From a checkpoint of a small image super-resolution model: arch unet.
Rows from block 7, named by matrix and row number. Rows with one number belong to one channel. Each number is 128 + 24 x the weight over its row's rms, rounded and kept within 0 to 255. All counts start at 0. After the name is the row's rms in percent of the matrix's.
# convs0: first 3x3 conv (model.mid.1.convs.0.weight, 256x256x3x3), inputs 144-152, a 3x3 kernel for each
# convs1: second 3x3 conv (model.mid.1.convs.1.weight, 256x256x3x3, transposed), outputs 144-152, a 3x3 kernel for each
convs0.77 100 [107 161 110 117 144 105 121 150  97 109 116 157 152  92 116 165 120 113 141 168 154 111 116 125 128 119 120 120 120 135 139 140 127 159 142  96 154 131 112 115 137 118 107 149  95 115 147 199 131 114 122 153 106 143 166 147 132 106 131 157 141  94 130 106 161 121 133 121 138 121 120 157 125 128 130  91 125 131 101 165 115]
convs1.77 100 [100 108 134 110 172 142 191 119 116 128 152 155 110 136 133 149 126  96 145 129 142 124  87  95 149 139 140 118  63 125 143 134 131 172 159 147 133 111 124 136 124 127  98 143 120 137 121 122 123 125 143 145 114 114 110 116  98 115 144 132 123 182 123 139  80 146 119 136 113 106 138  99 135 124 140  63 129 116 166 101 161]
convs0.78 100 [ 82 179 113  78  91 111 137 146 145 135 108 189 161 109 140 116 176 146 142 100  99 133 116 105 139  94 108 121 140 155 104 154 160 106 125 100 117 112 110 114 153 114 129 126  96 138 107 151 140 115 147 181 123 111 119 142 109 126 117 143 142 109 139 160 121 140 149 114 104 131 143 113  90 121 111 153 132 111 124 125 144]
convs1.78 101 [138 168  97 105 120 141 113 116 162  98 126 121 137 126 122 106 118 167  59 114 125 153 113 125 148 127 126 135 130 132 114 137 144 143 106 123 122 141 112  93  98 174 138 130 169 122 162 126  88 117 137 126 137 173 104 148 132 149  75 143 133 167 151 113 117 146 148 115 137 102 128 163 109 175 115 134 144 154 127 131 155]
convs0.79 100 [138 156 167 129 148 104 164 114 142  92  53 123 112 118 107 135 155 105 135 134 179 137 124 142 131 114 105  88 107 116 105 141 136  85 159 114 141 101 124 127 162 132 135 139 120 125 126 114 115 133 106 116 121 153 119 114 139 107 140 161 135 146 142  91  72 113 139 117 121 140  97 118 120 112  94  83 110 119 106  98 150]
convs1.79 101 [119 171 194 130 139 155 102 175 136 115 100 176 154 135 143 120 149 117 129 125 123 130 136  99 129 165 130 176 134 104 124  80 108  85 114  96 151 111 149  92 104 127 127 119 100 106 112 152 150 152 103  84 155 163 104 120 133 131 107 121 121 146 134 155 134 112 119 101 123 105 151 118 135 140 105 120 138 145 115 104 121]
convs0.80 099 [136 143 146 131 150 114 120 145 161 130 142  95  93 154 102 160 139 103 154 123 148 122  78 152 130  76  99 176 137 125 126 156  74  91 110 155  90 148 125 178  84 142 154 129 180 114  94 163  98 140  96 123 138 107 140 130 125 144 121 133 172 130 124  92 141  94 122 143 114 113 157 142 128 115 123 147  97 142 114 177 144]
convs1.80 100 [148 142 107 149 143 148 142 128 112 132  96 122 106 130 145 104 122 130 107 129 109 103 118 123 125 100 139 107 114 159 102 103 124 113 129 165  83 126 102 136 120 115 101  92 104  99 145 175 131 104 136 135 133 101 136 157 143 109 143 140 184 116 135 151 144  84 122  93  99 122 109 120 101 136 123 132 145 121 124 151 134]
convs0.81 100 [127 117 113 142 130 103 130 125 129 154 182 106 126 111 126 152 140 150 115 120 114 153 169 133 109 120 129 110 126 111 117 131 134 169 118 113 119 148 123 129 143 144 122 134  94 100 122 157 109 127 116 123 105 115 112 115 168 102 134 116 144 155 117  88 135 141 126 135 175 127 187 142 149 123 116  49 121 154 133 115 119]
convs1.81 102 [150  87 144 105 118 127 140  88 123 131 118  92 146 107 136 125 150 145 160 111 118 114 108 124 165  91 125 126 103 121 112 142  93 152 131 108 143 128 120 139 140 103 150 133 115 121 132 159 169 107 114 112 111 130  77 128 143 139 171 164 129 124 131 132 142 126 123 102  95  93  98 107 107  87  94 139 122 121 122 132  95]
convs0.82 099 [121  88 158 154 116 117 144 138 126 146 153 138 111  74 115  93 125 131 160 128 123 138  87 112 123 113 161  85 148  57 102 125 166 149 128 129  78 121 101 137 128 102 135 114 102  57 150  92 100 145 185 128  99 127 130 131 136 114  90 139 109 145 136 127 151 134 149 121 109 105 103 136 148 160 147 152 172 105  71 128 121]
convs1.82 099 [149 150 121  93 116 131  99 154 110 121  88 133 119 125 106 120 114 131  96 166 143 144 128 116 136 116 132  89 163 131 148 146 120  90 141 122 136 157 140 118 173 110 104 134 121 102 125 112 108 140 104  78 140 157 167  78 151 162 119 130  92  90 157  66 161 153 150 109 130 136 135 115 105 154 147 135 127 133 138 126 141]
convs0.83 099 [133 141 151 129 125 151 149 112 137 149 119 111  69 158 139 147 145 166 136 112  97 133 146 109 174 136 134 155 161 154 169 118 151 118 112 127 153 122 116 124 153 132 139 114 153 171 133 117 164 113 128 148 130  77 166 157 130  94 153 106 107  81 117 153 103 138 123 111 123  85  92  92 116 156 112 180  90 133 117 107  88]
convs1.83 101 [132 146 158 142  93 140 142 132 131 134 129 141 136 102 147 135 125 134 154 115 151 136 188 133  91 151 145 170 140 112 154 119 141 164 130 162 134 150 114  96 146 129 139 124 140 138 151 106 119 106 134 110 106 147 121 144  89  86 104 124 175 120 144 132 122 125 156 135 137 137 163  63 120  85 164 113 107 146 157  92 120]
convs0.84 100 [105 154 139 101  94 119 126 140 139 106 113  74 148 102 144 148 166 165 162 108 154 139 156 109  91 145 147 108 118  84 144 128  87 117 107 126 149 141 101 124 119 121  99 154 141 130 144 116 134 147 103  93 163 108 151 166 160 112 142 107 130 107 138  97 135 122  85 156 143 145 117 106 164  60 156 167 162 114 128 152 136]
convs1.84 102 [136 124 157  77 148 114 151 139  89 182 164 124 164 127 144 140 111  81 110 150 121 124 148 127 148 116 127 140 106 134 135  52 117 119 106 116  97 147 148 113 159 157 118 129 100 125 119 118 101 141 152 106  85 124 129 136 139 116 127 155 104 139 146 103 131 137  99 175 126 122 131 181 154 152 126 125 148 132 109 138 128]
convs0.85 100 [125 137 182  88  85 166 170 140 105 124 111 121 112 157  99 103  93 153 158 118 161 152 131 131 157 137 117 124 109 145 119 144 114  97 150 135 121 143 142 114 143 152 154 127 122 124 105 138 161 135 144 105 146 135  89 142 117 120 119 161 132 120 117 120 132 141 142  82 134 100 100 127 150 108 125 134 120 125 141 104 132]
convs1.85 098 [166 176  86 125 119 122  99 153 146 145 102 123 122 110 108 128  97 147 120 140 216 104  97 119 144 132 114 146 131 101 140 161  95 125 151  77 126 137 112 108 109  97 141 131 134  95 132 155 104  99  88 155 109 143 150 153 141 131  63 134 139 117 144  94 153 126 153 114 177  97 128 126  91 128 105 168 117 117 111 138 121]
convs0.86 099 [142 162 121 139 113 168 132 173 103 126 120 142  77 142 106 207 135  86 117 116 123 133 102 142 141 127 106  78 136 120  65 129 135 165 171 129 112 158 144 155 103 168  69 156 180 166 170 141  99 150  91 128 144 118 144 144 104 119 145 108 177 141 114 132 143  85 157 118 141 137 122 138 131 145 141  97 129 119 145  84 149]
convs1.86 099 [130 140 126 160 138 124 138 150 126 127 133 140 175 155 161 136 130 141 168 144 159 164 109 144 138 138 141  80  96 108 140 134 105 124 130 117 123 156 115 123 114 122 183 140 121 139 150 128 171 123 100 149 136 175 103 121 126  92 167 122 138 140 135 141 100  85 116 123 135 140 119 163 181 165 182 128 137 147 164 117 131]
convs0.87 102 [104 105 147  83 183  89 104 139 121 112 138 136 152  95 156 121 128 129 118 150 109 149 104 146 134 118 114 111 117 138 114 112 179 170 102 119  83 115 151 133 180 128 137 152 100 120 104 105 147 136 106 150 127  97 176 119 136  99 109 107 113 120 155 107 151 159 103 138 134 117 146 156  83 110 133 131 134 122 120 127 123]
convs1.87 100 [ 99 111 136 151 154 121 111 120 124 151 101 106 121  98 136 135 129 137 150 124  97 109 127 118 116  97 110 139 123 112 174 100 109 126  93 108 114 126 119 162 128 142 102 106 145 132 116  83  82 224 139  86 146 140 140 167 123 124 177 159 136 113 139 126 116 123 133 150 131 100 109  78 113  85 144 103 150 109 135 134 129]
convs0.88 098 [130  84 151 155 130 129 101 109 102 138 140 122 120 133 136 124 127  94 104 111 145 132 151  95  84 127 137 114 134 118 116 122 108 133 100  91 130 147  92 160 144 102 112 106 125 130  92 148 100  93 105 154 102 144 129 152  93 110 146 117 102  70 154 128  95 132 106 136 150 177 158 120  85 158 163 125 121 102 135 128 174]
convs1.88 101 [136 133 127 114  54 123 149 150 125  93 148 148 109 113 123 110 129 112 116 158 151 146 136  78 152 138 109 103 115 135  76 155 107 130  92 132 103 128 161 106 128 137 147 144 117 129  94 106 105 182 131 111 211 133 138 107 131 122 135 100 107 133 104 142 142  94 133 120  94 133 138 157 137 116  79 127 116 156 130 131  73]
convs0.89 100 [122 128 125 105 128 131 155 107  94 137 117 135 147 139 128 151 128 138 134 103 141 109 146 125 158 135 115  86 122 112 109  70 129 130  81 208 102 142 144 140 125 132  91 146 135 124 162 159 140 108 152 136 131 126 114  91 166  95 154 129 161 145  93 168 110 170 113 138 120 163 145 144 142 153 117 138 110 162 125 172 140]
convs1.89 100 [107  98  91 132 121 156 137 126 123 130 154 118 166 127 156 113 113  92  95 135 120 143 151 128 130 136 121 154 111 118 141 105 111 118 109 139 166 151  94 113 141 100  89 112 106 114 134  99 132 132 152 171 121 135 154 121 151 164 180 120 133 186 106 179 104 120 143 142 136 137 157 140 139 117 123 126 101 165 118 118 199]
convs0.90 098 [141 107 108 149 152 153  86 137 119 152 118 120 139 165 139 116 152 143 124 131 132 135 119 138 106  96 114 159 128 130 129  81 120 150 124  60 140 130 112 143 120 111  80 142  88 158 155 112 183 121  97  90 140 175  92  67 160  92 118 136 167 101 145 138 128 142 103 139 134 108 104 209 100  89 145 128  93 142 130 132 107]
convs1.90 100 [145 136 141 121 113 153 140 103 150 119 165 139 126 104 110 127 126 126 139 127 148 137 144 148  93 147 151 163 142 113 134 120  92 125 126 105 133 164 116 116 113 124 134 100 108 121 147  98 103 106 116 125 128 113 117 138 124 116 163  78  70 124 121 105 123 143 142 128 124 142 112 112 135 136 144 151 110 118 149 101 131]
convs0.91 101 [103 125  85 154 149 150 181 161 121 123 146 123  86 160  76 176 127 126 162 148 122 140 125 109 139 148 123 134 121 115 133  88 147 110 152 184 173  99 134  77 135 113 150  90 148 115 142 146 114  97 120 126 132 147 132 125 115  94 126 129 105 175 102 124 144 104 118 126 110  95 112 142 122 114 135 101 144 121 130 121 110]
convs1.91 098 [123  92 145 139 126 123 142 165 121 145 110 132 106 116 155 128 123 132 110 150 122 157 116 120 130 146 137 149 111 150 166 144 149 110 122 142 116 115 112 131 123 162 177  93 105 172 178  99 128 163 152 118 141 101 135 141 145 146 129 133 170 136 114 151 134 146 145 129  98 160 110 145 135 155 130 117 132 149 157 157 134]
convs0.92 100 [110  71  93 113 122 101 106 133 105  96 124 122 131 138  91 131 163 150  86 118 167 125 149  99 119  93 151 195 134 115 117  56 120 141 171 126 131 158 153 107 113 103 120 166 107 126 122 140  91 103 136 131 112 108 144 112 140 149 163 140 174 156 127  97 139 123 153 136 134 126 136 110 143 130 148 108 158 138 134 144 123]
convs1.92 100 [ 93 120 129 176 166 133 136 102 142 137 154  74  98 139 155 136 100  98 131 114 120 124 111 150 137 117 160 123  91 155 120 115 158 123 181 133 113 131 129 116 132 140  84 152 108 122 177 150  96 134 158 142 130  87 123  98  97 159  95 122 101 128  93 104 143 114 118 101  88 143 109 125 153 123 126  99 134 124 149 147 114]
convs0.93 100 [142 142 105 165 106 112 109 174 135 132 111 143 154 107 143 145 141  63  79 160 130 127  87 119  93 150 159  97 140 124 106 103 113 147 139 120 125 122 113 165 118 124 144  95 163 126  84 146 157 142 179  87 111  85 121 121 140 140 122 102 108 129 154  81 112 162 153 135 137 144 151 148 130 125  84 125 112 111 136  94 133]
convs1.93 101 [147 132 118 104 140 113 108 124 151 120 156 125 170 116 122 153 165 111 143 142 129  83 142 165 140 187 166 129  76 137 106 119 138 105 142  88 128 109  84 142 103 105 127 125 118 134 153 110 114 147 132 168 125  86  88  78 132 167 103 171 159 157 116 112 114 117 148 137 124 123 120 120 124 145 115 115 111 148 132 150 124]
convs0.94 099 [142  54 111 137 138  97 138 109 152 143 129 151 147 159 170  94 140 182 125 135 126 114 153 145 140 133 141 100  84 120 140 135 142  87 144 144 148 120 106 164  92 118 131 161  93 149 133 131 157 147 106  88 179 152  90 151 140 156 147 157 122 127  92 157 147 138 105  83 101 175 120 159 160 140 180 165 110 121 145 116 146]
convs1.94 100 [125 110 140 110 112 133 162 119 106  73 151 105 158 158 116 113 118 136 143 112  93 115 141  98 133 145 123  99 136 133 134 122 113 126 154 156 141 118  45  86 117 173 139 109 127 155  87 127 127 132 107 142 145 115 112 120 155  81 145 144 149 190 105  70  92 139 139 133 113 141 122 106  95  85  96 151 133 103 111 116 124]
convs0.95 097 [104 119 158 148 115  97 125 106  83 133 137 116 136 172 158 142 162 109 127 134  83 143 142 104 135 143 116 140 152 149 142 137 130 143 152 125 155 148  93 186 149 114 177 138 143 125 130  77 123  97 153 104 127 130 103 133 128 134 152 182 102 122 145 127 127 174 171 140 146 144 114 133 124 151 165 135 128 127 124 104 115]
convs1.95 099 [191 124  95 150  86 159 176 109 114 175 126 140 120  83 120 168 135 119 156 104 156  83 139 113 113 121  74  79 138 172 118  91 109 101 132 129 179 136  84 166  74 113 123 150 108  50 137 133 136 106 191 143 139 148 159 144 163 105 124 104  99 136 149 158  95 110 147 153 154  81 139 120  98 113 190 114 145 114 138 106 108]
convs0.96 099 [130 114 107 130 140 112  95 119 150 143 137 135  87 139 144 110 163 123 106 124 106 142 101 130 146 157 119  78 114 119 139 116 143 157 140 118  96  75 182 150 162 148 144 144 143 151 130 106 142 150 126 117 115 109 151 131 102 108 138 127 107 128 143  97 144 163 151 159 134 104 157 119 142 130 174  72 138 126 137 112 113]
convs1.96 101 [117 143  95 163 121 142 115 125  90 115 129 159 184 136 149 104 138 130  83 102 115 119 104 140 123 126 104 137  86 119  98 126 130 155  84 123 116 119 175 128 143 167 137 116 118 112 140 156 146 124 106 175 107 180 118 183  97  79 129 144 131 129  96 120 154 147 112 112 112 161 119 152 137 143 142 179 116 124 158 127 154]
convs0.97 103 [ 91 141 110 142 135 122  84 130 112 151 117 149 121  94 158 150 166  87 127 147 137 142 123 140 131  96  88 168 117 167 119  96 189 125 159 150 106 139 136 110 143 127 133 122 112 152 113 115  90 137 117 125 107 141 175 163 117 106 150 111 114 152 128 146 130 159 125 114 167 133 116 128 132 150 149 141 137 135 124 149 142]
convs1.97 100 [ 97  57 136 149  97 131  92 107 162 133  92 116 109 132 120  92 163  92 148 147 130 125  97 166  91 117 127 121 160 158 120 161 150  89 138  73 104 122 111 176 117  97 112 130 119 128 140 123 101 105 137 129 196  95 134 132 102  87 168 149 123  92 140 125 141 108 148 108 139 106 148 121 143 131 170 139 155 121 101 146 134]
convs0.98 100 [123 126 151 150 153  93 120 111 147 126 126 165 146 150  93 144 116 133 115 127 157 109  70 132  87 134 106 113 139 120 119 108 112 167 119 160 131 164 164 166 129 105 113 134 102 148 151  98 129 112  96 105  98  89 167 157 154 149 111 121 117 152 119 159 149 148  98 125 136 147 156 135 144 102 131 121 123 103 107 125 145]
convs1.98 101 [113 119  89 141 114 136 141 127  93 134  98 126 119 175 139 168 106  97 121 145 115 126 140 124 126 153  96 107 173 150 140 111 112 131 141 146  88  91 142 140 137 127 139  80 144 128 210 104 166 123 114 141 159  81 157  62 166 100 138 142 116 126  93 125 141 145 172 174  65 122 158  95 130 146 119 111 101  91 111 120  77]
convs0.99 097 [103 115  92  88 127 113 163 125 145 140 122 110 132 135 154 111  91 111 141 184 108 120 106  89 164  79 145 169 168 112 159 138 120 138 141 172 171 158 127 122 102 144 109 109 138 123 122  80 120  83 136 157 148 126  98 128 133  98 145 136 120 115 126  86  97  93 118 135 143 118 161 112 124 135 123 132 158 155 149 130 117]
convs1.99 102 [157 109 114 115 149 107 130 149 138 133 144 122 107  84 122 119 131 126 129 156 141 103 121 122 135 125 107 108 139 136 139 116 143 173 115 128 147 113 131 126 139 124 133 142 186 142 104 138  84  97  95 121 104 127 107  93 134  91 144  96 148 142  88 159 132  73  99 116  99 102 167 109 130  98 128  83 143 130 149 133  86]
convs0.100 100 [144  85 116 146 104 146 124 172 144 103 159 110 126 127 129 124 133 159 137 134 158 148  93 139  88 151 163 109  96 175 121 181 136 111 141  99  86 104 139 112 157 133 145  87 143 171 144 130 147 135  98 116 105 124 132 172 144 127 162 115 133 131 115 147 163  91  71 107 128 101 132 132 113 140 103 157 161 149 118 113 137]
convs1.100 100 [135  90 131 128 114  91 130 114 128 126 132 122 129 105 109 144 115 105 159  82 177 147 101 128 123 122 131 128 134 143 161  84  89 157 123 159 145 129 149  97 135 126 147 138 113  70 152  73 115 118 168 131  66 124 141 152 118 152 140 161  98 159 123 129 128 133 119 147 102  87  84 155 114  62 148 135 150  98 102 153 109]
convs0.101 101 [155 113 158 121  95 123  87 123 118 170 154  90 147 132 133 131 140 138 107 167 140 154  87 135 154  68 147 164 100  97  85 103 123 101 139  97 135  88 145 124 142 150 123 148 187 149  82 135 135 134 147 130 127 128 147 143  70 135 110 137 119  84 134 176 112 103 119  82 120  87 148 145 166 145 142 141 135 144 154 120 172]
convs1.101 100 [127 173 126 126 133 139 177  97 112 132 147 138  98 139 108 156 144 133 106 137 189 124 131 169 144 123 114 144 133 128 155 145 111 140 140 114 146  99 129 130 149 122  98 102 115 128 134 146 125 104 140  87 118 161 132 130 151 131 142 140 144  85 103 126  99 113 150 138  96 119 141 138 126 133 132 145 124 174 146 136 127]
convs0.102 100 [142 138 103  92 175 102 142 116 157 120 139 147 108 132 136 153 148 155 146 138 122 153 168 147 125 139 132 134 114 162 107 137 136 102 139 111 103 126 136 119 117 104 155 115 122 144 140  87 119 153 129  99 130 119  74 109 134 136 109  85 123 133 134 131 111  98 119 144  89 107 158 116 152 112 114 123 136 105 153 143 115]
convs1.102 098 [147 170 138 135 120 124  82 104 173 141 128 140 143 118 102 115 109 126 115 114  88  86 147 131  94  96 148 109 136  89 134 103 159 117 127 142 148  99 119 173 161 114 112  83 119 115 128 137 162 101 135 175 130  95  83 146 112 148 133 133 117 122 103 125 134 128 116  97 138 110  98 156  92 102  86 150 102 149 172 135 134]
convs0.103 100 [142 149 138 144 143 122 166  98 130 121 135 161 127 166 141 122 146 125 136  96 172 148 160 110 125 150 106 152 118 102 140 146 138 101 149 125 143 187 101 135 105 112 149 116 143 131 104 149 151 142 106 115 143  87  71 139 143 126  96 115 167 133 133 114 127 132 106 121 117 136 105 147 140 131 151  72 117 188 135 140  82]
convs1.103 099 [149  96 113 150 116 146 216 149 100 143 179 141 197 116 148 130 106 172 119 156 139 153 148 168 170 100 107 106 153 137 109 120  97 125 164 131 184 124 119 140 111 103 118 115 115 152 167 125  69 137 110 124 122  75 118  89 155 107 146 108  93 123 100  93 130 139 149  98 125 155 173 138 137 104  97 152  95 126 119 137 141]
convs0.104 099 [102 158 134 144 114 126 157 124 126  95 128 123 104  99 157 114 122 139 139 109 112 134 139 150 107 114 108 120 119 146 151 123 177 139 118 106 163 116 101 165 162 114 143 150 107 115 106 138 124 129 111 111 163 126  89 154 158 111 132 125 111 171 102 121 139 111 139 130 109  84 120 121 128 117 161 123 148 106 116 144 116]
convs1.104 099 [ 84 122 131 142 129 134 155 189 124 130 133 112 121 136 118 160 146 146 151 118 133 100 116  69 113 142 105 116 123 144 137 177 113 139 126 153 147 137 135 142 152 125 101 157 138 132 125 168 149 166 146 169 121 144 132 109 132 125  88 114 116 105 139  66  82 141 131 125 130  86 104 144 182 135 171 120 124  75 147 131 119]
convs0.105 099 [158 156 144  81 159 148 111 112 123 110 127 141 128 117 112 147 123 159 132  91 125 114 118 139 145 149 154  94 118 145 130 155 106  90 179 129 139 127 149 110  96 131 116 114 119 135 129 110 124 164  92 107 120 135 127 154 108 146 163 108 107 135 112 121 126 129 153 122 142 111 134 103 113 130  83 130 139 136 119 129  93]
convs1.105 099 [117 129 117 152 101 152 137 134 148 126 172 159 177 146 133 116 112 147 104 110 136 104 110 134 186 153 106 124 140 139 128 107  97 141 155 169 100 149 160 100 169 174 126 150 144 111 125 166 115 187 104 116 142  70 131 133 155  91 158 141 156 131 158 124 132 113 129 137 140 149  86  88 151 114 123 104 162 149 120 164 146]
convs0.106 103 [169 140 153 140 126 100 148 115 172 100 133 140 101 145 117 113 172 109 115 164 166 127 112 105 160 135 144 168 101  98 116 124 134  81 124 104 111 105 136 108 137 173 101 130 143 121 118 130  83 146 116  98 124 159 142 131 121 148 127 140 113 155 129 143 121 111 124 107 131 116 129 169 114 113 114 127 130 138 120 129 129]
convs1.106 101 [185  99 143 135 103 139 152 141 159 118  98 131 156 167 120 162 172 170 144  86 149 120 121 139 160  77  95 105  98 111 120 104 116 113 106 123 103 144 151 161 100 101 110 136 139  75 138 148  97 133 131 155 109 116 138 160 110  99 122 180 161 120 112 159 125 155 109 124 131 141 132 123 130  86 119 149 102 132 135 165 125]
convs0.107 100 [121 139  85 119  94 133 116 136 142 101  96 141 136 168 109 126 175 161 127 110  92 144 119 129 156 100 123 114 162 130 153 160  67  76 157 118 116 150 109 137 109  83  94 137 155 168 134  86 155 123 121 140 168 118 118 113 133 119 151 136 105 103 172 128  83 106 171 141  64 139 130 131 123 136 154 135 137 115 162 154 123]
convs1.107 099 [110 164 143 131 114  98 138 111 125 133 178 146 161 131 160 128 124 143 139 152 125  80 133 105 111 127 164 156 154 139 109 144 119 123 114 156 158 144 139 115 105 151 115  90 129 148 109 129 131 155 142 123  76 164 159 122  81 143 137 117 138 116 113 143 141 115 113 167 153 115 129 112 166 151  87 132 142 120 134 154 149]
convs0.108 101 [155 135 125 105  92 126 149 150 103 117 125 133 105 131 130 119 127 136 113  99 105 159 157 127 122 120 167 108 125 139 117 136 163 116 150  85 119  84 108 114 143 117 158 125 140 148 166 101 126  96  89 129  93 133  85 119 132 131 143 148 148 120 167 138 116 158 172 197 103 162 142 122 144 118 149 135 118  83 138  94 157]
convs1.108 099 [149 128 135  99 128 114 162 153 110 154  88 102 150  74 132 119 130 130 100 120 140 106 161 160 124 180 112 113 137 102 120  85 109 139 169 174 122 140 112 145  74 128 107 132 152 148 159 122 116 113 124 150 114 125 139 122 149 144  99 141 128  85  82 109  91 119 137  97 134 138 132 125 128 124 128 155 135 175  82 121 140]
convs0.109 099 [116 117 121 131 109 105 157 162 143  88 129 130 163 140  84 116 159 142  77 109 133 103 133 156  83 139  97 134 130 128 124 107 100 143 102 191 117 164 112 146 148 145 102 119 156 118  96 172 147 128 102 168 159 134 116 110 148 120 173 103 101 143 143 123 119 118 133 151 125 175 122 105 163 133 102 116 121  64 137 118 122]
convs1.109 097 [116 110 124 142 139 132 150 142 162 136 151 116 139 110 160 121 194 110 137 125 149 139 132 156 111 116 126  85 137 179 126 121  69 118  98 131 164 125 139 119 132  99 144 112 128 115 117  93 163 150 138 137 140 116  87  86 131 120 125 126  77 138 145 114 160 125 125 133 111 154 164  94 131 160  86 127 148 149 108 147 135]
convs0.110 101 [135 160 143 185  81 142 124 141 164  91  94 154 125 132 120 103 174 131 114 136 145 116 122 126 125 118 133 140 115 104 110 108 141 140 119 135 185 115 113 123 141 103 143 153 152 114 112 101 143 107 115  93 164 139 116 169  96  90 130 115  91 125  98 118 130 126 132 140  94  78 120 162 128 153 132 125 109 127 112 127 113]
convs1.110 100 [126  94 100 129 123 122  91 106 126 164 126 133 128 146 120 144 141  96 149 163 120 161 113  99 113 129 108 136 106 143 117 145 160 114  98 142 135 128 111 139 144 134 169 164 125 159 149  78  89  98 139 129  77  80 141  96 147 110 157 111 135 144 117 127 157 110 122 136 116  99 105 153 121  95 118  98 101 127 128 129 137]
convs0.111 100 [176 146 148 136 138 114 159 113 124 101 137 126 124 151 104 122 181 141 115 164  80  73 132 123 108 142 133 191 122 143 123 103  86 110  99 148 146 142 134 164 149 118 115 129 122 110 147 153 144 143 109  93  97 160 134 113 189 186 144 160 137 122 113 124 116 150  96 137 104 149 169 127  88 153 122 119 104 133  87 138  78]
convs1.111 102 [143 105 145 133 182 128 122 123 166 155 106 142 119 115 129 125 134 177 135 137 100 158 113 126 116 102 143 140 100 111 110 111 156 158 138 112 105 133 114 108 153 121 118  72  92 152 143 131 143 117 128 166 121 132 121 127 117 122 138 130 107  87 120 119 129 126  95 112 142 131  90 162 137 135 157 126 121 114 124 121 153]
convs0.112 097 [116 105 185 142 118 120 142 159 133 155 105 142 126  81 170 121 129 157 139  80  97 135 171 104 131 158 135 113 145 129  87  81 138 143 148 105  99 171 153 114 111 105 144 111 116 139 110 132 105 111 160 126 157 133 103 125 125  91 130 105 125 109 127 122 111 116 143 155 107 119 157 184 139 117 145 145 126  98 104 104 132]
convs1.112 097 [121 140  93  97 136  96 144 152 160 105  92  96 140 126 146 102 169 152 141 193 163 136 100  65 134 135 159 147 177 163 157 130 149 117 133 122 122 149 114 119 125  92 106 110 154 147 137 136 133 151 130 105 179 169 151  97 142 103 150 106 100  98 116 110 126 131 120 113 164 141 134 127 142 128 125 146 138 117 122 125 129]
convs0.113 100 [122 122 165  90 191 138 125  85 136 111 130 148 136 133 148 150 105 156 149 112 156 146 113 145 146 175 112 106 150 129 112 144 136 149 194 113  83 131 136 181 174 145 129 103 185 113 102  87  97 121 122 162 162  91 129 125 145 127 137 106 106 164 145 146 127 110 115 116 116 167 147  76 121  60 125 148 132 109 138 108  75]
convs1.113 102 [154 111 106 164 154 158 125 132 116  82  85 119 127 176  76 155 100 147 152  98 126 158 135 142  83 163 105 179 110 147 100  90 154 156 153 109 158 178 136 127 110 156 140 139 122 125 135  97 122 109 133 144 135 141 120 181 110 115 141 147 153 149 131 125 148 110  94 155 116 175 134 143 131 125 112 133  89 138 110 144  99]
convs0.114 101 [120 134 130 193 100 141 119 142 121 113  76  76 126 145 138 152 130 112 129 131 141  84  88 118 121 131 175 133 131 138  82 135 105 117 129 148 156 116 119  85 129 145 124 128 112 103 134 137 139 153  89 139 140 124 115  90 140 123 152 139 140 161 162 107 119 125 109 156 149 108 133 124 160 123  84 156 142 131 156 163  77]
convs1.114 099 [ 97 140 137 146  87 112 127 152 124 124  89 143 148 157 141 120  77 128  95 130  64 120 113  77 110 145 106 157 140 147  99 130 118 132 113 101 161  81 155 170 150 143 109  99 121  99 163 133 134 117 144 139 124 118 137 157 158 120  93 126 108 142 146 111 112 107 157 152 109 152 156 129 117 114 171 150 109 182 152 120 117]
convs0.115 098 [132 108 147 104  92 111 133 110  79  96 143 138 115 116 141 137 186 136 125 111 140 128 111 113 121 134  76 113 101 119 171 158 110  94 162 129 120 138 145 129 167  97 131 134  99 127  88 121 116 149 112 120  90 133 132 128 119 134 102  85 157 103 137 110  85 133  68 166 149 148 120 131 168 142  72  85 119 118 114 113 143]
convs1.115 099 [ 90  98 147 130 138 132 118 138 194 144 124 134 155 161 106 142 156 149 141 105 131 116  85 107 125 107 155 116  72  94 115 123 135 156  98 157 103 135 161 107 127 149  94 120  88 143 136 151  97 106 105 119 136 102 163  99 177 148  82 118 113 167  66 108  82 144 150 167 104 164 137 154 147 142 132 145 129 127 135  85  89]
convs0.116 102 [146 125 104 132 104 140 140 142 156 140 160 154 119 166 170 101 107 133 154 111 136 157 115 149 127 120 131 143 149 131 162 135 148 131 131 105 147 174 102 163 134 109 125 144 160 141 112 138 144 133 148 158 137 134 112 141 110 112 139 129 100  86 121  73 174 138 182 140 138 135 144 128 102 176 119 109 101  70 160 135  89]
convs1.116 101 [174 151 151 157 157 154 174 114 113 125 127 116  89 133 110 144 146  98 166 116 122 158 157 116 162 140 101 106 134  96 104 121 124 126 142 104 145 135 110  85 100 114 180 159 118 154 125 167 134 133 136 122 184 155 112  98 139 169 117 116 161 106 111 154 129 129 128 115  56 140  80 109 114 115  90  92 165  98 147 124 119]
convs0.117 100 [ 80  91 136 145 183 145 165 128 106 114 142 112 147 127 116 111 147 126 136 133 165 111 167 126 114  96 100 117  83 118 150 118 164 118 138 116 119 172 142 152 118 162  92 152 120 163 166 108  91 127  85 107 134 124 109 133 118 105 129 112 102  96  76 114  92 143 119 107 139 104  50 151 106 129  96  71 157 124 100 169 139]
convs1.117 097 [109 104 132 157 120 147 107 105 117 128  98 100 130 106  85 130 122 117 151 122 127  98 155 117 154 125 133 143 115 117 152 109 134 124 171 148 127 131 135 140 144 157 126 131 116 167 114  62 138 192 122  94 115 136 112  75 136 151 142 135 108 125 118 119 124 130 123 122 113 141 131 135 117 113 118 104 111 155 126 136 121]
convs0.118 099 [111 133 121 132 149 141 152 109 133 104 139 100 134 132 161 116 122 130 123 164  99 132 166 176 116 123 123 141 130 106 110 149 104 145 118 118 168 156 106 130 127 163 142 108  73 162 118  88  80 165 121 128 116 160 116 121  98 171 105 132 152 131 132 127 131 141 114 135 109 133 129  83 171 101 115 138 109 133  95  77 141]
convs1.118 100 [115 126 164 134 115 131 149 147 170 127 100 171  90 110 161  88 173 133 175 131 128 123 153 132 153 144 113 113 152 130 104 105 162 157 114 115 133 116 167 133 138 149 109 100  74  86 132 142  99 124 103 103 139 159 115 113 168 137 138 126 141 146 148 186 152 107 135 134 148 178 206 152 124 153 150 161 120 147 144 155  98]